python train.py --dataset="Sentinel-2 satellite tiles (TerraMesh)" --questions_per_image=4 --encoder_norm="layernorm" --encoder_patch_size=[4, 4] --encoder_depths=[2, 4, 4] --fusion_encoder_norm="rmsnorm" --fusion_encoder_fused_qkv=false --fusion_encoder_bias="all" --nesterov=true --orthogonalizer="newton_schulz_5"
Rows from block 2 of the image encoder, named by matrix and row number. Rows with one number belong to one neuron. Each number is 128 + 24 x the weight over its row's rms, rounded and kept within 0 to 255. All counts start at 0. After the name is the row's rms in percent of the matrix's.
# fc1: MLP up (encoder.blocks.2.mlp.fc1.weight, 512x128), inputs 0-127
# fc2: MLP down (encoder.blocks.2.mlp.fc2.weight, 128x512, transposed), outputs 0-127
fc1.167 095 [108 176 137 170 120 162 149 148 184 158 122 106 104 126 146  85 129 126  93 127  96 144 111 143 129 160 115 133 126 150 105 152 128 101 136 151 134  88 103 152 124 105 169 108 103 115 126 133  91 145 151 125 101 108 123 185 138 130 111 160 144  91  97 118 165 136 154 144 120  85 146 112 152  96 135 153 156 151 156 109 141 121 104 124 109 164 157  96  73  90 134 110  96 114 107 124 125 115 118 126 137 157 120 105 123  87 105 104 117 117 141 165 122 169 164 104 161 155 121 133 139 100 119 121 158 111 155 150]
fc2.167 099 [149  87 132  99 130 124 146 128 108 108 133 122 152 124  97 136 110  91 129 156 180 110 113 158 120 132 122 123 165  98 148 115 122 123 131 117 167 143 108 122 167 183 158 138  78  96  94 104 160 140 124 136 101 140 138 115 135 115 124 149 150 175 128 150  31 120 141 105 145 128 126 131 156 174 142 118 119 119 147 128 156 136 111  99 132 119 122 120 123 137 138 108 140  91 148 133 173 169 139 131 112 147  92 133 127 179 119 121 150  72 112 107 127 130 119  92 123 104 119  80 124 120 119 138 140 162 143 161]
fc1.168 106 [156 118 118 130 142 125 149  60 116  91 147 136 110 126 132 100 143 134 157 125 141 127  99 118 150 111  81 148 122 103  89 142 151 150 113 125 137 115 135 113 138 130  96 134 121  77 105 106 131 121 178 128 136 108 181 141 158  79 112 139 145 110 109 106 114  79 161 118  89 144 119 129 124 168  91 142 136 144 139 161 172 112 111 110 135 173 121 135 154 122 138  90 108 159 122 159 170 195 103 115 107 126 119 108 129 127 169 123  99 122 119 126 132 112 133 121 122 152 120 115 145  77 130 146 176 156 153 136]
fc2.168 119 [ 75 126 151 127 102 120  95 122 137 117 121 140 136 138 118 151 138 137 154 147 129 158 122 127 124 102 129 109  69 148 108 156 150 110 132 119 146 144 116 155  67 134 154 140 170 130 166 135 133 134 104 109 131 124  68 110 134 145 142 173 116 113 146 119  99 164  93 148 143 112  70  99 180  68 104 110 142 159 117 130 120 159 118 128 125 144 161  92 176 106 145 142 120 123 123 153 113 130 142 128 146 118 139 109 118 125 173 131 146 170 135 117 131 161 104 152 129 105 106 120 136  84 156  81 115 140 153  99]
fc1.169 134 [106 131 135 101  88 144 144 103 171  67 140 128 116  76 173 124 112 124 164 136 123 120 118 129 120 107 111 141 141 126 126 118 107 134 107 109 122 118 136 140 143  97 133 153 156 130 106 143 147 111 134 117 146 142 124 106 123 131 100 170 135 141 131 136 151 182 137 107 122 120 124 124 148 161 147 123 127 127 172 133  98  98  98 121  66 162 152  80 193 143 138  60 143 130 143  89 126 123 116 143 141 133  85 141 161 131 124 128 145 161 141 152 126  71  73 154 110 144 109 159 143 126 153 138 127 147 132 101]
fc2.169 170 [101  80 118 149 174  96 168 129 119 130 130 140 136 150 106 123 143 135 110 121 156 107 111 107  80 138 136 118 128 123 163 138 106 119 151 118 139 129 123 162 152 134 116 135 118 142  81  75 159 143 122 144 146 149 158 131 115 104 117  94 133  98  94 117 182  78 108 122  87 202 119 114 110 136 144 142 156 108 110 143 183 141 141 127 123 122 117 157 147 107 102 165 145 155 119 128 161 125 121 143 142 119 181 120 127 130 100 129 100 173 129 125 107  96 167 150 146 105  92 135  90 140 116 139 146 120 100 107]
fc1.170 121 [174 108 140 125 111 162 109 132  91 103 107 163  94  91 163  86 135 126 134 137 182 127 118 128 143 131 141 159  75 151 187 114 144  87 118 106 117 123 163 154 115 132 117 143 154 129 117 132 190 163 138 124 128 109 119 121 163  87 108 100 129 176 120 139 131 117 135 131 113 112 136 123 151  93 144 122 133 133  78 102 126 118 102 120 107 125 144 130  86 142  94  73  77 120 120 132 153  99 139 158 133 145 127 121 110 106 157 120 160 148  93 135 155 139 128 114 145 143 158 144 133 149 147  97 135 103 154 155]
fc2.170 131 [126 104 142  99 216 131 103 132 102 123 103 174 146 128 101 127 153 150 108 116 174 164 160 119 133 109 113 134 135 127 101 143 110 122 130 147 120 151 125 105 128 140 141 128 142 140  70  74 126 108 114 104 128 143 129 118 111 138 134 135  79 130 154 166 138 124  56 103 138 126  87 138 106 132 127 140 138 159 125 154 100 150 119 160 138  81 128 143 151 120 155 103 123  92 104 140  98 124 152  96 122 108 105 169 146 126 141 125 118 169 165 114 143 109 109 136  99 152 137 130 162 109 129 147 133 188 119 138]
fc1.171 055 [150 111 145 116 161 110 140 125 170 152 132 161 177  89 118 125 135 141 133 114 150 121 143 132 166  98  92 127 165 146 163 155  85 121 108 127  78 136 123 134 104 115 100 126 122 111 155 149 123 115 138 126 161 152 128 151 139 119 169  59 103 114 109 115 136 115 124 109 116 145 116 140 133 184 163 132 152 138 100  98 126 140 136 116 106 152  98 158 133 156 166  70 105 152 119 103 148 132  77 111 124  85 147 140 141 108 126 172 110 101 136 116 152 134  81  99 133 134 124 157 107 150 104 118 149 126 166 109]
fc2.171 047 [106 158  87 131 107 154 101 117 152 162 144 118 109 107 154 121 103 114 116 135 104 145 142 125 108 154 150 108 108 139 115 115 168 126 153 133 142 113 166  93 136 167 140 144 135 128 112  85 122 149  74 126 112 143 104 145 138 107 108 192 113 165 126 136 148 118 124 141 139 115 148 118 110  76  99  93 123 156 160 171 126  99 152 124 176 134 130  95 118  93 120 178 141 109 109 154 145 136 170 135 151 133  92 127 103 142 123 128 102 156 105 130 117 124 154  74 134 113 141 142 143 102 170 127 144 133  68 101]
fc1.172 063 [128 134 157 109 151 125  90 119 146 164  89  87 117 156 110 107 132  91 146 138  98 120 112 141  86 131 142 118  94 132 148 173 153 144 153 116 161 146  84 157  94 104 116 148 140 180 117 152 123 121 111 106 107 109 110 105 186 123 111 169 124 162 104 122 141 125  86 115  91 106 115 160 135 143 105 135  79 126 147 150 110 164 151 112 134 141  96  89 162 124 125 120 152 104 165 140 125 127 120 165 148 141 121 112 147 106 162 161 142  66 125 136 134 130 122 129 117 113 110 118 182 131 132 137 145 130  93 150]
fc2.172 047 [127 119 135 125 116 127 152 134 130  98 139 167 152 113 156 169 116 138 133 137 147 148 131 109 148 120  96 128 132 133  93  93 121 127 126 131 115 160 163  91 139 134 147 129 108  68 157 107 127 123 134 131 135 122 153 111  74 124 122 107 134 128 136 137  85 139 180 151 145 171 138  91 125 104 128 122 172 149  94 105 176  89 119 148 145 109 181 177 132 167 141 132 105 160  96 103 113 108 105  99 123 102 153 146 106 143 104  94 143 203 146 141 121 164 114 111 135 120 103 115  93 142 120 123 118 125 118  85]
fc1.173 070 [150 133 101 124 134 142 133 141 143 164 151  92 129 140 106 100 127  95 135 114 100 125 115 148 181 119 133 174 134 164 121 110 154 128 113 131 115 149 133  87 131 108 168 105  96  82 109 156 122 120 112 179 111 133 162 145 144 117 139 107 104 131 142  82  98 160 168 116 147 174 167 115 137  85 133 112 118 115 155 107 161 149 160 148 103 111 134 135 106  91 165 138  69  85 121  86 154 147 125  94  99 158 160 115 134 131 119  88 107 164 153 119 112 148 140 147 142 110 111 125 153 120 149 112 120 141 149 118]
fc2.173 062 [ 90 118 126 115 102 124 126 150 124 107 124 151 158 138 177 142  92 127 129 158 156  76 143 117  75 129 127 138  82 109 138 122 100 104 147 100 172 137 129 145  97 119 127 171 164 140 153  85 133 119 107  74 148 118  95 127  83 128 140 178 155 113 120 133 104  96 146 118 108 127 117 118 134 163 126 149 130 101 104 111  91 103 117 144 135 144 151 132 115 151 106 137 157 181 155 128 118 135 157 171 119  78 123 118 127 134 132 179 179 109  91 110 139 111 120 118 157 150 171 119 126 138 123 137 146 131 134 130]
fc1.174 072 [102 123 136 133 106 150  94 156 161 151  95  72  95 161 103 120 102 127 121 140 112 111 116 161 171 134  86 146 141 127 123 136 112 129 130 176 139 149 110 113  92 103 151 137 143 112 145 164 149 147  96 137 120  93 126 140 140 153 146 152 180 144 112 124 105 155  98 154 114 128 118 107 164 104 133 156  92 106 131 111 115 182 173 118 129 116 111 119 172  89 136 129 127 110 170 123  76 104 150 145 121 143 114 106 129 109 131 163 130 153 101 121 150 117 137 115 158 107 110 101 159  82  92 171 146 116 116 143]
fc2.174 062 [140 124 127  91 151 118 151  97  99 113 129 181 177 103 160 139 147 135 134 148 108 143 127 100  78 101 122 120 151  97 149 127 125 129 100 100 101 129 138 124 173 123 125 141 132 110 144  93 150 113 125 100 153 148 105 120  95 103 106 121  87 113 148 131 116 101 138 111 113 112 139 141 104 142 134 107 149 128 128 105 169  83 114 177 160 118 139 161 119 181 122 115 109 139  97 134 179 131 137 104 148 134 139 136 103 176 115 138 148 115 153 139  71 157 120 100 135 134 171 186  96 170 138 115 127 161 123 109]
fc1.175 114 [ 86 137 163 157 123 130 145 117 101 147 133 129 139 137 106  88 134 125 123  94 149 191 117 123 153 114 110 139  74  88 121 140 126 167  87 159 144 147 143 152 134 146  97 159 127 135 155 103 152 137 143 154 141  97 127 140 103 132 139 122 116 144 101 138 149 106 138 118 174 158 134 124 127 138  91 139  94 135 157 137 112 112 100 140 127  73 128 129 129 115 116 112  92 134 126  94 122 133 113 150 115 150 125 137 105 140 153 141 107 129 146  80  84 104 106 150 138 123 194 189 115 148  88 110 147  99 131  71]
fc2.175 110 [164 117 150 105 119 163 141 122 119 136 112 147 129 132 123 148 152  98 139 117 140 150 159  94 108 132 154 126 150 133 155 119 163 123 158 107  79  39 115  88 132 131  94 159 118 148 130 107 124 125 151  96 137 156 144 126 136 172  98 110 101 123 117 123 115 129 156  93  98 159 132 104 153 104 142 146 148 117 140 115 114 148 148 143 143 144 143  96 144 124  75 168 166  90 119 138 140 123 128 128 116 151  88 103 117 121 178 182 136 138  83 173  97 106 122 111 126 142 101  87 101 127 137 120 133 159 124 120]
fc1.176 109 [149 189 127 164 155  93 117 143 113 120 150 167 132 103 136 126 100 105 119  97  92 144 128 129 115  98 137 105 129 130  90 150 160 123 130 169 101 146 162 121 119 117 102 144 114 120  98 167 128 112 155 140 123 149  97 106 112 151  94 164 143 154  79 153 136 139 119 132 146 158  90 161  96 137 203 101 101 120  90 136 148 142 124 118 136 133 154 126 180 153  97 124 107 149 164 116 101 113  80 111 131 134 136 115  97 123 140 142 143 110 102 154 123 105 104 137  91 115 131 117 131 153 163 117 126 125  95 165]
fc2.176 113 [133 146 122 134 142 128 116 136 161 153 125  84 117 159 143  84 169  80 142 125 159 101 148 127 123 133  97 140 149 153 142 144 155 129 119  91  95  92 105 125  93  85 142 131 170 113 179 155 121 134  68 148 137 123 155 146 105 110 158  81 112  65 124 117 109 125 139 146 117 153 154 125 158 110 146 132 121 149 145  98 112 105 144 129 161 160 147 113 110 141 145 152 121  94 114 163 142 156 124  80 121 120 166 148 129 130  89 123 129 113 131 128 171 146 126 123 143  94 122 115 151 115 123 155 136  82 108  85]
fc1.177 110 [109  89 116 146 134 149 140  86 146 133 135 110 138 102  94 143 127 142 138 109  95 158 151  95 182  86 131 184 122 125 122 132 141 135 139 156 148 154 135 164 112 153 100 113 107 155 128  47 120 114 152 142 111  94 113 116 165 127 123 114 112 158  76 130 154 141  74 121 147 144 165 102 126 105 158 130 134 133 141 101 130 170 131 112 150 127 110 130 141 129  99 122 114 153 124 144  85 132 132 105 143 165 140 105 101 128 120 116 155 140 139 122 125 102 143 126 146 108 144  79 112 156 139 111 130 185 170  90]
fc2.177 110 [143 143 177 127 112 145 128 125 112 125  91 172  97  93 130 125 130 143 177 109  93 159 101 100 116 148 140 112 151 157 103 142 110 136 114  95 122 120  99 165 129 123 104 152 140 133 101 182 118 161 133 120  86 138 165 138 105 165 106 107 109 146 120  95  82 157 120 147 117 113 158 106  98  71 150 127 117 119 123 129  92  91 140 157  83 171 122 106 142 120 142 154 189 135 163 146 147 135  82 124 126 131 111 144 130 121 110 155 104 109 121 143 155 134  97 132 160 161 109 155 143 133 127 156 118 141 113 144]
fc1.178 075 [151 154 133 151 108 141 106 141 171 117 139  82  98 132 122 110 110 140 101 134 105 104 138 113 142 153 100 157 130 132  93 118 117 152 112 155 153  97 145  98 114  99 182  99  83 137 156  99 159 148 127 160 100 108 119 138 120 154 123 131 175 135 146 113 114 111 149 150 155 129 154 119 178 123 118 121 138  88 167 114 135 117  97 162 141 109 165 162  86 158 127 170 118  85 124 114  89 143 159 109 130 149 121 124 122 141  89 127 107 149 106 129 129 147 135 116 154 108 169 137 102  48 123 137 124 130 132 141]
fc2.178 050 [ 86 103 135 103 148 119 153  90 107 144 121 151 175 120 116 110 136 142 154 129 134 146 117 157 110 101 138 132 163 144 177 116 143 111  97  91 102 161  95 168 147 155 100 153 167  93 127 144 124 123 153  91 137 139 122 119  89 153 116 120  83 105 133 125 151 121 108 114 101 112 100 129 109 133 145 141 117 148  96 128 106 137 132 120 108 120  94  89 135  86 122 116 124 186 157 154 167  98 104 122 118 108 139 121 159 143 146 143 184  67 167 138 118 138 129 144 125 166 118 109 140 190 136 115 132 133 114 139]
fc1.179 096 [105 107 168  97 119 131 103 130 169 103  84 104  94 106  72  78 144 156 100 103 117 122 134  94  82 147 147 134 132  96 161 120 130 147 124 152 118 138 119 112 130 169 141 191 176 129 169 101 147 126 161 121  99 124 116 130 151 125 145 116 147 134 169 119  96  87 145  99 138 154 162 114 100 150 104 139 108 121  67  97 134 140 115 115 160 165 146 131 140 139 124 121 140 115 100 137 122 115 111  96 130 106 141 119 132 126 106 138 145 128 153 123 116 125 129 126 147 147  94 139 109 145 151 198 159 130 141 136]
fc2.179 080 [152 112 118 166 125 149 136 107 137 138 124 167 126 147 140 142 110 151 145 127 110 125 135 191 124 132 127 119 103 120 124 127 123 131  72 123  84  96 152 112 142 101 124 109 143 149 123 116 122 122  94 140 149 121 155 151 142 136 111 145  79 159 157 114 149 109 144 150 123 119 141 129 137 110 140 113 128 181 122 151 142  99 128 156  77 114 104 143  78  88  92 135 155 145 148 108 104 131 165 140 139 147 148 110  82 106 167 150 159 155 105 162 133 101 142 149 117  85 101 130 146  40  91 128 140 130 150 122]
fc1.180 062 [138 131 113 121 118 104 116 129 103 157 191 168 104 141 122 158 154 146 118 112 141 120 136 156 128 153 103 182 131 168 124 134 150  92 100 136 114 169 134 123 110 142 102 138 164 136 155 140  90 108 164 128 173 124 162 123  89  74 136 100 105 134 110 134 157 148 153 111 127 105 128 126 107 124 186 132 111 140  88 145  89 146 149 109 160 160 148 147 107 153 114  72  92 134 146 134 150  81  92 115  97 116 115 151 127 107 152 118 139 148 116 119 109 101 128 118  86 103 117 135 140 152 111 117 106  96 117 139]
fc2.180 056 [152 171 122 130 125 138 136  97 131 110 123 133 153 110  96 151 116 128 142 135 133 128 120 100 138 106 107 109 125 104 154 146 145 113 122 124 105 101 116 136 119  99 162 107 112 106 116 112 149  93 138 118  91 111 113 136 193 115 146  71 166 124 141 114 138 138  77 165 125 144 165 132 162 157  83 181 120 140 131 113 171 174  98 135 127 155 158 110  93 131 146 162 123 109  88 141 117 131 163 108 186 132 139 113  94 101  63 127 125 178 114 127 107 132 117 129 134  98 122 112 127 120 130 136 169 144 119 154]
fc1.181 089 [180 150 132 108  93  99 156 100 103 110  91 150 145 127 114 156 169 108 126 119 149 104 126 141 113 133 140 130 108 127  84 115 120 111 135 121 138 139 175 157 116 153 147 162 115 152 117 127 170 130 135  90 138 136 138 142 103 106 156 133  98 148 121 110 115 168  94 138 135 148 116 167 153 162 145 134 136 110  97 112 140  83  88 149  92  98 121 120 118 131 118 131 189 117 133 163 105 122 142 102 138 123 111  83 116 126 125 119 127 113 151 129 141 157 127  97 126 142 113  62 154  78 173 172 177 130 116 125]
fc2.181 084 [111 110 123 158 117 124  74 186 165 158 156 141 127 118 115 111 120 175 141 155 123 139 160 152 135 113 108 176 145 144 147  61 112 118 117 130 107 102 120 135 154 130 119 157 118  93 140 136 139  74 126 109 155 161  68 125 131 142 104 143 131 149  88 114 128 112 150 110 122 136 132 113  90 124 130 132 127 146 137 115  89 161 161 138 151 118 134 122 172  91 120 109  87 124 137  97 141 119 106 117 108 173 155 115 150 174 118 104 132 114 150  96 112 133 135 151 163 124 143 155 162 133 102  86  94 129 136 112]
fc1.182 056 [101 105 152 131 140 125 160 142  86 125 116  66 131 133 136 129 161 115 133 133 135 147 141 115  67 184 143 123 160 106 115 138 118  91 165 100 161 133 116 169 157  89 163 149 141 155 139 156 150 137  90 168 113 128 162 122  78 104 122 145 130 146 146 139 100 140 115  82 168 115 111 162 130 108 113 100  95 113 147 101 113  99 120 108 126 173 106 121 105 120 130 144 130 126 170 119 106 111  93 151 108 112 144 107  95 132 139  93 149 147 128 142 109 159 115 125 122 127 149 139 145 152 146 139 103 124 106 186]
fc2.182 040 [155 146 110 107 130 133 111 107 189 150 150 175 144 114 112 143 113 123 129 128  98  85  95 133 179 111 108 140 112 161 144 112 129 159 101 170 123 118 143 113 128 175 100  93 113  93 150 145  82 129 115  95 119 145 104 125 175 139 101 133 142 110  82 127 122 125 140 152  79 159 124  68 113 144 135 143 144 160 109 129 118 151 145 126 103 109 161 139 151 144  98 112 151 111 125 131 161 151 165 118 135 176 108 144 164 129 139 155 105 112 136 129 111  95 133 137 121 135 111 127  90 127 125 100 177 160 131  97]
fc1.183 089 [130 104 161 104 129 131 164 132  75 149 166 175 141 134 165  90 162 117 140 120 131 112 124 128  77 119 111 200 131  75 175 134 153 134 151 123 110 112 139 137 177 113 109 121 131 119 164 119 122  88 122 160 172 139 164 110  85  98 116 113 133 169  82 151 128 134 115  89 135 127 143 146  94 130 110 129 135 109 126 116  87 125 126 132 105 129 145 146 115 119 110 137 168 149 155 135 118 101  98 167 138  97 118 179 105 128 134 115 130 112 104 115 129 123 123 104 147 116 125 142 115 135 153  99 133 114 168 107]
fc2.183 064 [147 108  93 109 154 146 106  90 150 100 108 105 133 153  78 176 114  86  78 155 147 147 148 117 186 147 132  92 143 141 125  83 102 111 124 138 131 131 105 117  71 122 159  96 141 143 122 123 140 145  84 114 108 119 137 173 139 174 117  99 118  95 162  92 119 141  98 139 141 123 120 136 156 132 100 143 115 148 137 136 141 142 127  98 117 129 167 144 115 145 162 115 121 111 101 132 144 158 155  95 132 114 138 157 143 134 130 141 142 147 134 138  96 112 144 189 124 154 175 105  91 113 122 143 146 126 102 155]
fc1.184 066 [152  98 153 121 116 107 162 161 119 143 120 134 156 130 145 123 147 126 110 123 120 154  81 153 131 117 131 165 117 125 135 124  64 125 124  90 107 129 140 131 128 150 131 145 165 169 150 130  79 102 110 133 187 138 131 154 123 111 123 130 144 131 109 141 169 129 122 122 145 120 139 104 127 134 116 141 136 103  92 160 144 139 120 148 114  72  98  94 181 157  91  87 107 118 129 109 148 128  86 175  79 120 102 164 137 171 142 108 129 103 138 142 172 133 119 123 126 130 121 128 143 122 152  92  87 119 163  78]
fc2.184 054 [129 134  88 128 155 142 129 122 167 118 117 139  96 103 123 144 120 157 152 122 175 140 155 103 121 176 114 132 169 108 129 163 156 181 100 157 120 166 127 132 106 123 129 110 151 112 132 127 138 150 127 120  46 131 107  62 125 120 130 172  98 142 143  97 119 125 102 123 132 128 110 105 118 133 124 150 119 117 133 119 142 102 136 122 117 130 167 123  85 121 145 183 163 132  93 146 114 127 154  91 169 158 136 108 125  64 135 132  93 135 103 112 137  95 136 151 106 127 105 112 124 113 110 146 169 129 154 142]
fc1.185 161 [125 145 113 120  89 139 125 138 140  70 139 134 132 128 134 118 145 147 117 113 179  95 150 156 156 124  91  95  94 138 142 129 151 123 187 124 154  93 172 155 130 125 109 117 132 139 109 139 111 115 167 150 156 135  92 114 153 148 134 132 126 133 100 140 104 145 129 107 117 159 130 115 104 151 188 125  95  93 189 120 135 131 126 142 140 164 126  97 106  50 110 173 130  97 149 121 128 132 151 140 110 101 103  92 107  86 137 119 119 130 127 160 137 167 102 110  82 139 167 130 138 125 120 117 126 128 132 113]
fc2.185 158 [171 158 123 137 129 131 120 161 129 189 130 154 143 138 159 121 122 161  93 143 144 131 101 129 111  97 157 171  95 150 136 124  89 154 108 125 171 104  97 125 110 151 114  98 134 178 147 119 139  97 127 104 106  79 142 128  98 121 101 153 123 102 138 101 144 125 132  79 101 124 137 128 138 117  83  95 148 131  95 134 121 144 134 141 167 109 124 130 138 186 124 106 139 169 105 125 129 131 118 137 158 165 118 161  98 104 166  86 109 133 113 161 137 123 133 145  96 135  93  95 126 154 137 163 107 107 144  94]
fc1.186 052 [151 122 148  86 131 106 105 128 176 117 112 136  95 120 124 113 185 169 156 111 100 168  83 114 129 131 137 103 138 141 113 168 161 132 134 130 112 115 163 150 124 113 136 139 150 171 129 129 125 108 148 133 127 132 115 122  87 110 137 130 127 135 139 108 148 155 134 111 109  97 147 147 150  76 135 123 120 137  51 144 140 155 129  94 121 109  85 133 132 162 118 102 122 134 130 105 141 131 110  90 124 142 132 143 205  91 127 145 113 102 140 119 115  84 127  82 165 155 137 152 125 121 153 178 128 119 150 102]
fc2.186 053 [ 93 113 102 155 106 150 106 118 140 134 116 112 124 127 122 164  86 130 143 130 151 101 153 158  92 139 101 133 121  86 107 125 111 171 115 110 163 138 147 124 119 110 144  90 121 141  87 127 133 132  90 120 146 165 126 121 147 130 114 154  91 109 126  93  74 106 109 117  76 174 122 127 158 159 145 125 139 117 129 127  99 151 125 155 109 135 153 141  78 106 111 107 135 128 145 147 110 147 157 129 128 141 134 118  47 150 124 129 146 189 107 122 168 122 181 113 108 118 132 129 157 117 135 152 175 126 156 147]
fc1.187 120 [113 147 155 164 127 130 138 125 123 137 145 133  96 114 137  89 122 160 146  92 106 132 109 145 167 101 113 125 118 136 131 121  88 131 120 122 127 119  91  99 147 113 136 148 157  82 122  89 130  83 138 155 149 163 114 104 115 150 123  95 161 118  97 159 137 148 137 136 110 157 148 137 146  93  98  84 114 110 162 131 137 125 134 144 106 132 122 125 169 120 124 108 135 154 134 162 136 137 169 158 116  79 157 164 127  86 162 161 132  93 139 154 115  56 135 113 166  75 102 143 136 138 177 142 101 134 144 130]
fc2.187 145 [130 111 132 140 143  94 122 183  97 118 123 155 137 113 137 153 115  85 108 129 167 168 139 145 146 178 105 100  98 131 102 165 187 140 134 120 129 111 129 135 127 137 115 121  82 115 120 148 145 127 101 143 133 141 124 139 157 149 163 140 124 150 114 106 182 142 145  91 119 110  84 104 115 134 117 113 118 146 103  88 103 126 157  97 133 139 117 125 149 160 106 145 117 148 132 101 142  86 154  89 123 127 129 102 168 111  99 158 147  80 127 120 118 164 114  90 145 161 155 134 115 116 172  78 103 139 123  88]
fc1.188 087 [149 133  80 135 112  88 124  83  95 165  90 107 124 119 134 142 105 121 142 165 147 154 106 161 178 120 152 158 103  88 118 132 126 102 152 150 121 189 141 112 124 142 141 109 134 160 125 126 144 165  99 107 105  79 151 122 162 158  97 164 123 150 133 132 159 123 115 114 141 143  82 140 110 113 108 123 105 122  92 134 170 136  96  89 108 155 132 129 140 101 154 129 166 105 152 136 152 116 143 118 127 164 145  95 161 114 135 151 139 113 123 175 135 122 110 155 126 124 129 143  88 121 144  84 127 100  97 152]
fc2.188 099 [108  82 130 178 126 115 116 121 152 122 130 164 122 160 132 118 169 136 112 119 125  93 142 131 120  83 133 110  98 122 161 134 155 126 120 104 115 126  97 175 103 115 153 144 163 122  86 174 156 126 168 150 108 112 167 149 143 114 117 142  92 108 103 111  92 124  89 145 161 120 102  92 131 126 139 162 162 100 110 107  99 116 159 155 134 110 106 167 130 107  88 129  98 139 137 125 104 113 153 144 100 131 137 124 138 135  97 145 131 115 147 160 105 124 135 106 135  99 129  78 172 137 125 179 143 148 176 162]
fc1.189 104 [144  64 144 172 167 158 143 129 110  81 135 153 134 151 127 153 134 112 136 149 109 119 108 100 151 139 131 134 131 134 112 170 157 102  87 128 142 156 126 114 123 111 133 142 136 111 144 122 131 166 162 119 130  92 167 164 156 155  76 114 140 102 107  97 119  85 150 150  90 150 146 146 144 131 105 127  86  79 161 118 100 121 152 144 120 149 131 118 104 136  85 158 119 149  98 143 101 137 113 149 128 119 121 129 139 118 153  77 179 127 161 154 131 105 146 151 130 110 109 145  94 143 107 142 158  99  93 144]
fc2.189 112 [136 175 147 146 133 147 112 141 110  98 141 116 152  79 135 108 118 147 135 155 143 124 148 125 124 103 102  57 144 116 155  98 124 136 122 170  94 134 109 140 137 160 172 106 109  90 175 108 125 142 120 154 164  99 164 153 147 128 138 125 104 185 114 139 131 158 179 168 163 124 102 118  96  78 130 157 133 156 130 133 144 163 116  98 127 113 117 131 141 101 112 104 136 126 106  98 130 135  88 129 111  51 122 152 125 128 107 106 127 112 129 100 133 130 107 128 173 129 161 111 124 134 122 120 129 138 114 114]
fc1.190 086 [103 121 104 128 112 139  97 115 106  90 110 124 128 101 137  96 134 130  70 136 130 116 113 192 122 151 126 136 143 143 115 121  95 136 103 129 113 147  74 154 119 169 105 185 152  87 156 114 135  93  97  99 139 138 170 106 149 127 138 172 117 139 120  91 160 113 117 112 146 153 141 185 108 147 160 136 136 147 146 137 172 140 129  88 139 157 128  90 122 152 162 134 165 112 133 128 109  93 112 157 118  97 107 148 140 104 143 166 150 144 105  96 157 134 145 118 140 100 152 133 115 143 135  80 122 133 143 117]
fc2.190 077 [129 125 155 189  94 128 164 130 116 139 144  72 126 157 118 153  94 138 112 127 165 134 126 152 137 121 105 111 133 137 115 174 130 149 128 186 146 158 182 121 158  94 128 116 141 115 108 189 106 128 173  97  80 126 111 132 146 119  61 138 146 130 141 136 136 112 169  99  96 117 148 107 165 113 103 124 111 131 118 141 109 106 138 165 102  74 148 134 125 103 106 135 139 152  85 106 126 125 118 156 138 134 120  97 101 150 132 119 116 137 148 134 146  83 164 123 117  97 126 126 145 133 147 113 113 132 134 101]
fc1.191 123 [ 77  99 175 169 120  96  87 156 146 152 155 149 114 119  97 127 131 170  73 142 141 151 103 119 115 121 154 112 107 127  89 136 109 124 113 137  82 165 131 111  90 102 117 112 109 116 146 126 116 137 131 113 104 143 146 101 131 118 124 119 129 141 183  77 145 131 117 125 114 127 150 143 118 144 102 128 141 148 142 140 100 110 154 122 108 136 138 148 145 139  92 131 140  90 156 139 122 144 104 138 125 166 123 167 150 136  87  83 159 104 128 200 168 138 134 130 109 144 125 178 133 105  85 141 148 141 150 132]
fc2.191 126 [107  94 152 163  97 158 183 139 103 134 107 117 152 144 127 114 132 105 131 114 146 157 135 128 148 121 108 155 136 123 153 126 149 133 100 129  85 115  96 142 156 119 161 163 102 150 175 104 141 144 152 143 109 120 113 122 136 118 123 171 132  93 128 107 110 140 163  97 104 132 130  87 135 107 120 121 104 155 119 129 147 134 162 110  80 164 122 148  97 135 182 119 159 149  99 135 119 100 109 109 118 113  89 124 111 116 181  85 193 155 107  71 153 125 118 160 131 105 125 127 126  96 112 161 117 130 116 143]
fc1.192 089 [161 102 115 113 127 136 126 147 113  90 161  84  72 134 117 136 137 167 115 139 119 104 125  98 154 170 136 140 139 122 101 118 154 104 147 128 129 176 121 121 183 122 104 154 140 176 194  81 125 119 121 118 124 134 140 134 135 136 119 151 113 102 132 153 105 116  99  75 162 104 149 129 127  92 102 129 105 146 131 120 159 111 156 154 126 182 151 109 101 126 145 163 136  96 129 121 149 138 135 110 144 119 139 134 127  96 106 108 122 131 126 145 140 137 119  92 143  81 103 181 114 108 157 100 161 142 132  84]
fc2.192 086 [105 116 124 119 112 130 115 150 133 125 131 145 154 115 124 128 118 106 152 216 123 145 130 108  71 154 117 104 150 109 107 138 131 138 141 131  85 135 105 138 119  87 131  85 109  93 100 127 165 162  88 174 126 119 134 157 147 129 144 127 117 153 122 154 107 136 122 120 132 169 151 149 110 131 156 122 138  95 156 129  99 129 136  68 117 143 120 155  74 169 113 142  91 141 143 170 154 113 121 123 108 120 135 114 174 128 149 164 130 138 120 141 127 121 114 101 106 109 161 116 154 164  66 145 109 133 107 102]
fc1.193 083 [142 131 119 140 118 113 124 171  82 153 146 112 107 152 158  87  68 140 124 160 137 136 125  84 142 130 145 105 106  89 139 132 145 178 117 112 139 105  86 100 130 118 124 139 137  99 160 117 102  79 139 107 140 126 129 121 113 139 133 120 132 111 139 119 136 129 148  72 164 151 146 109 151  89 141 128 143 128 147 156 115 151 149 131 125  97  98 133 175 151 137 123 120 121 125 189 165 122 144 156  71 159 136  84  94 141 141 136 133 152 118  90 100 120 128 128 108 152 114 116 161 175 163 118 138 101 156 108]
fc2.193 092 [126 149 140 174 136  85  97 116 137 130 105 125 113 103 150 138  86 121 101 144 174 133 180 142 116 140 123  97 135 136 116 131 137  90 151 139 148 183 124  92 159 113 122 113 118 128 129 152 153 128 118 132 108 114 167 178 155 120 135 139 147 144 164 147  89  90 108 134 110 107  94 164  95 150 145  75 142 112 126 130 134 140 153 109 101 142 170 113 148 106  88 125 124 127 105  88 118  78 135 115 104 120 138 127 184 129 118 153 140  76 123 134 110 151 130 136 131 141 122 158 157 166 120 150  84 133 138  96]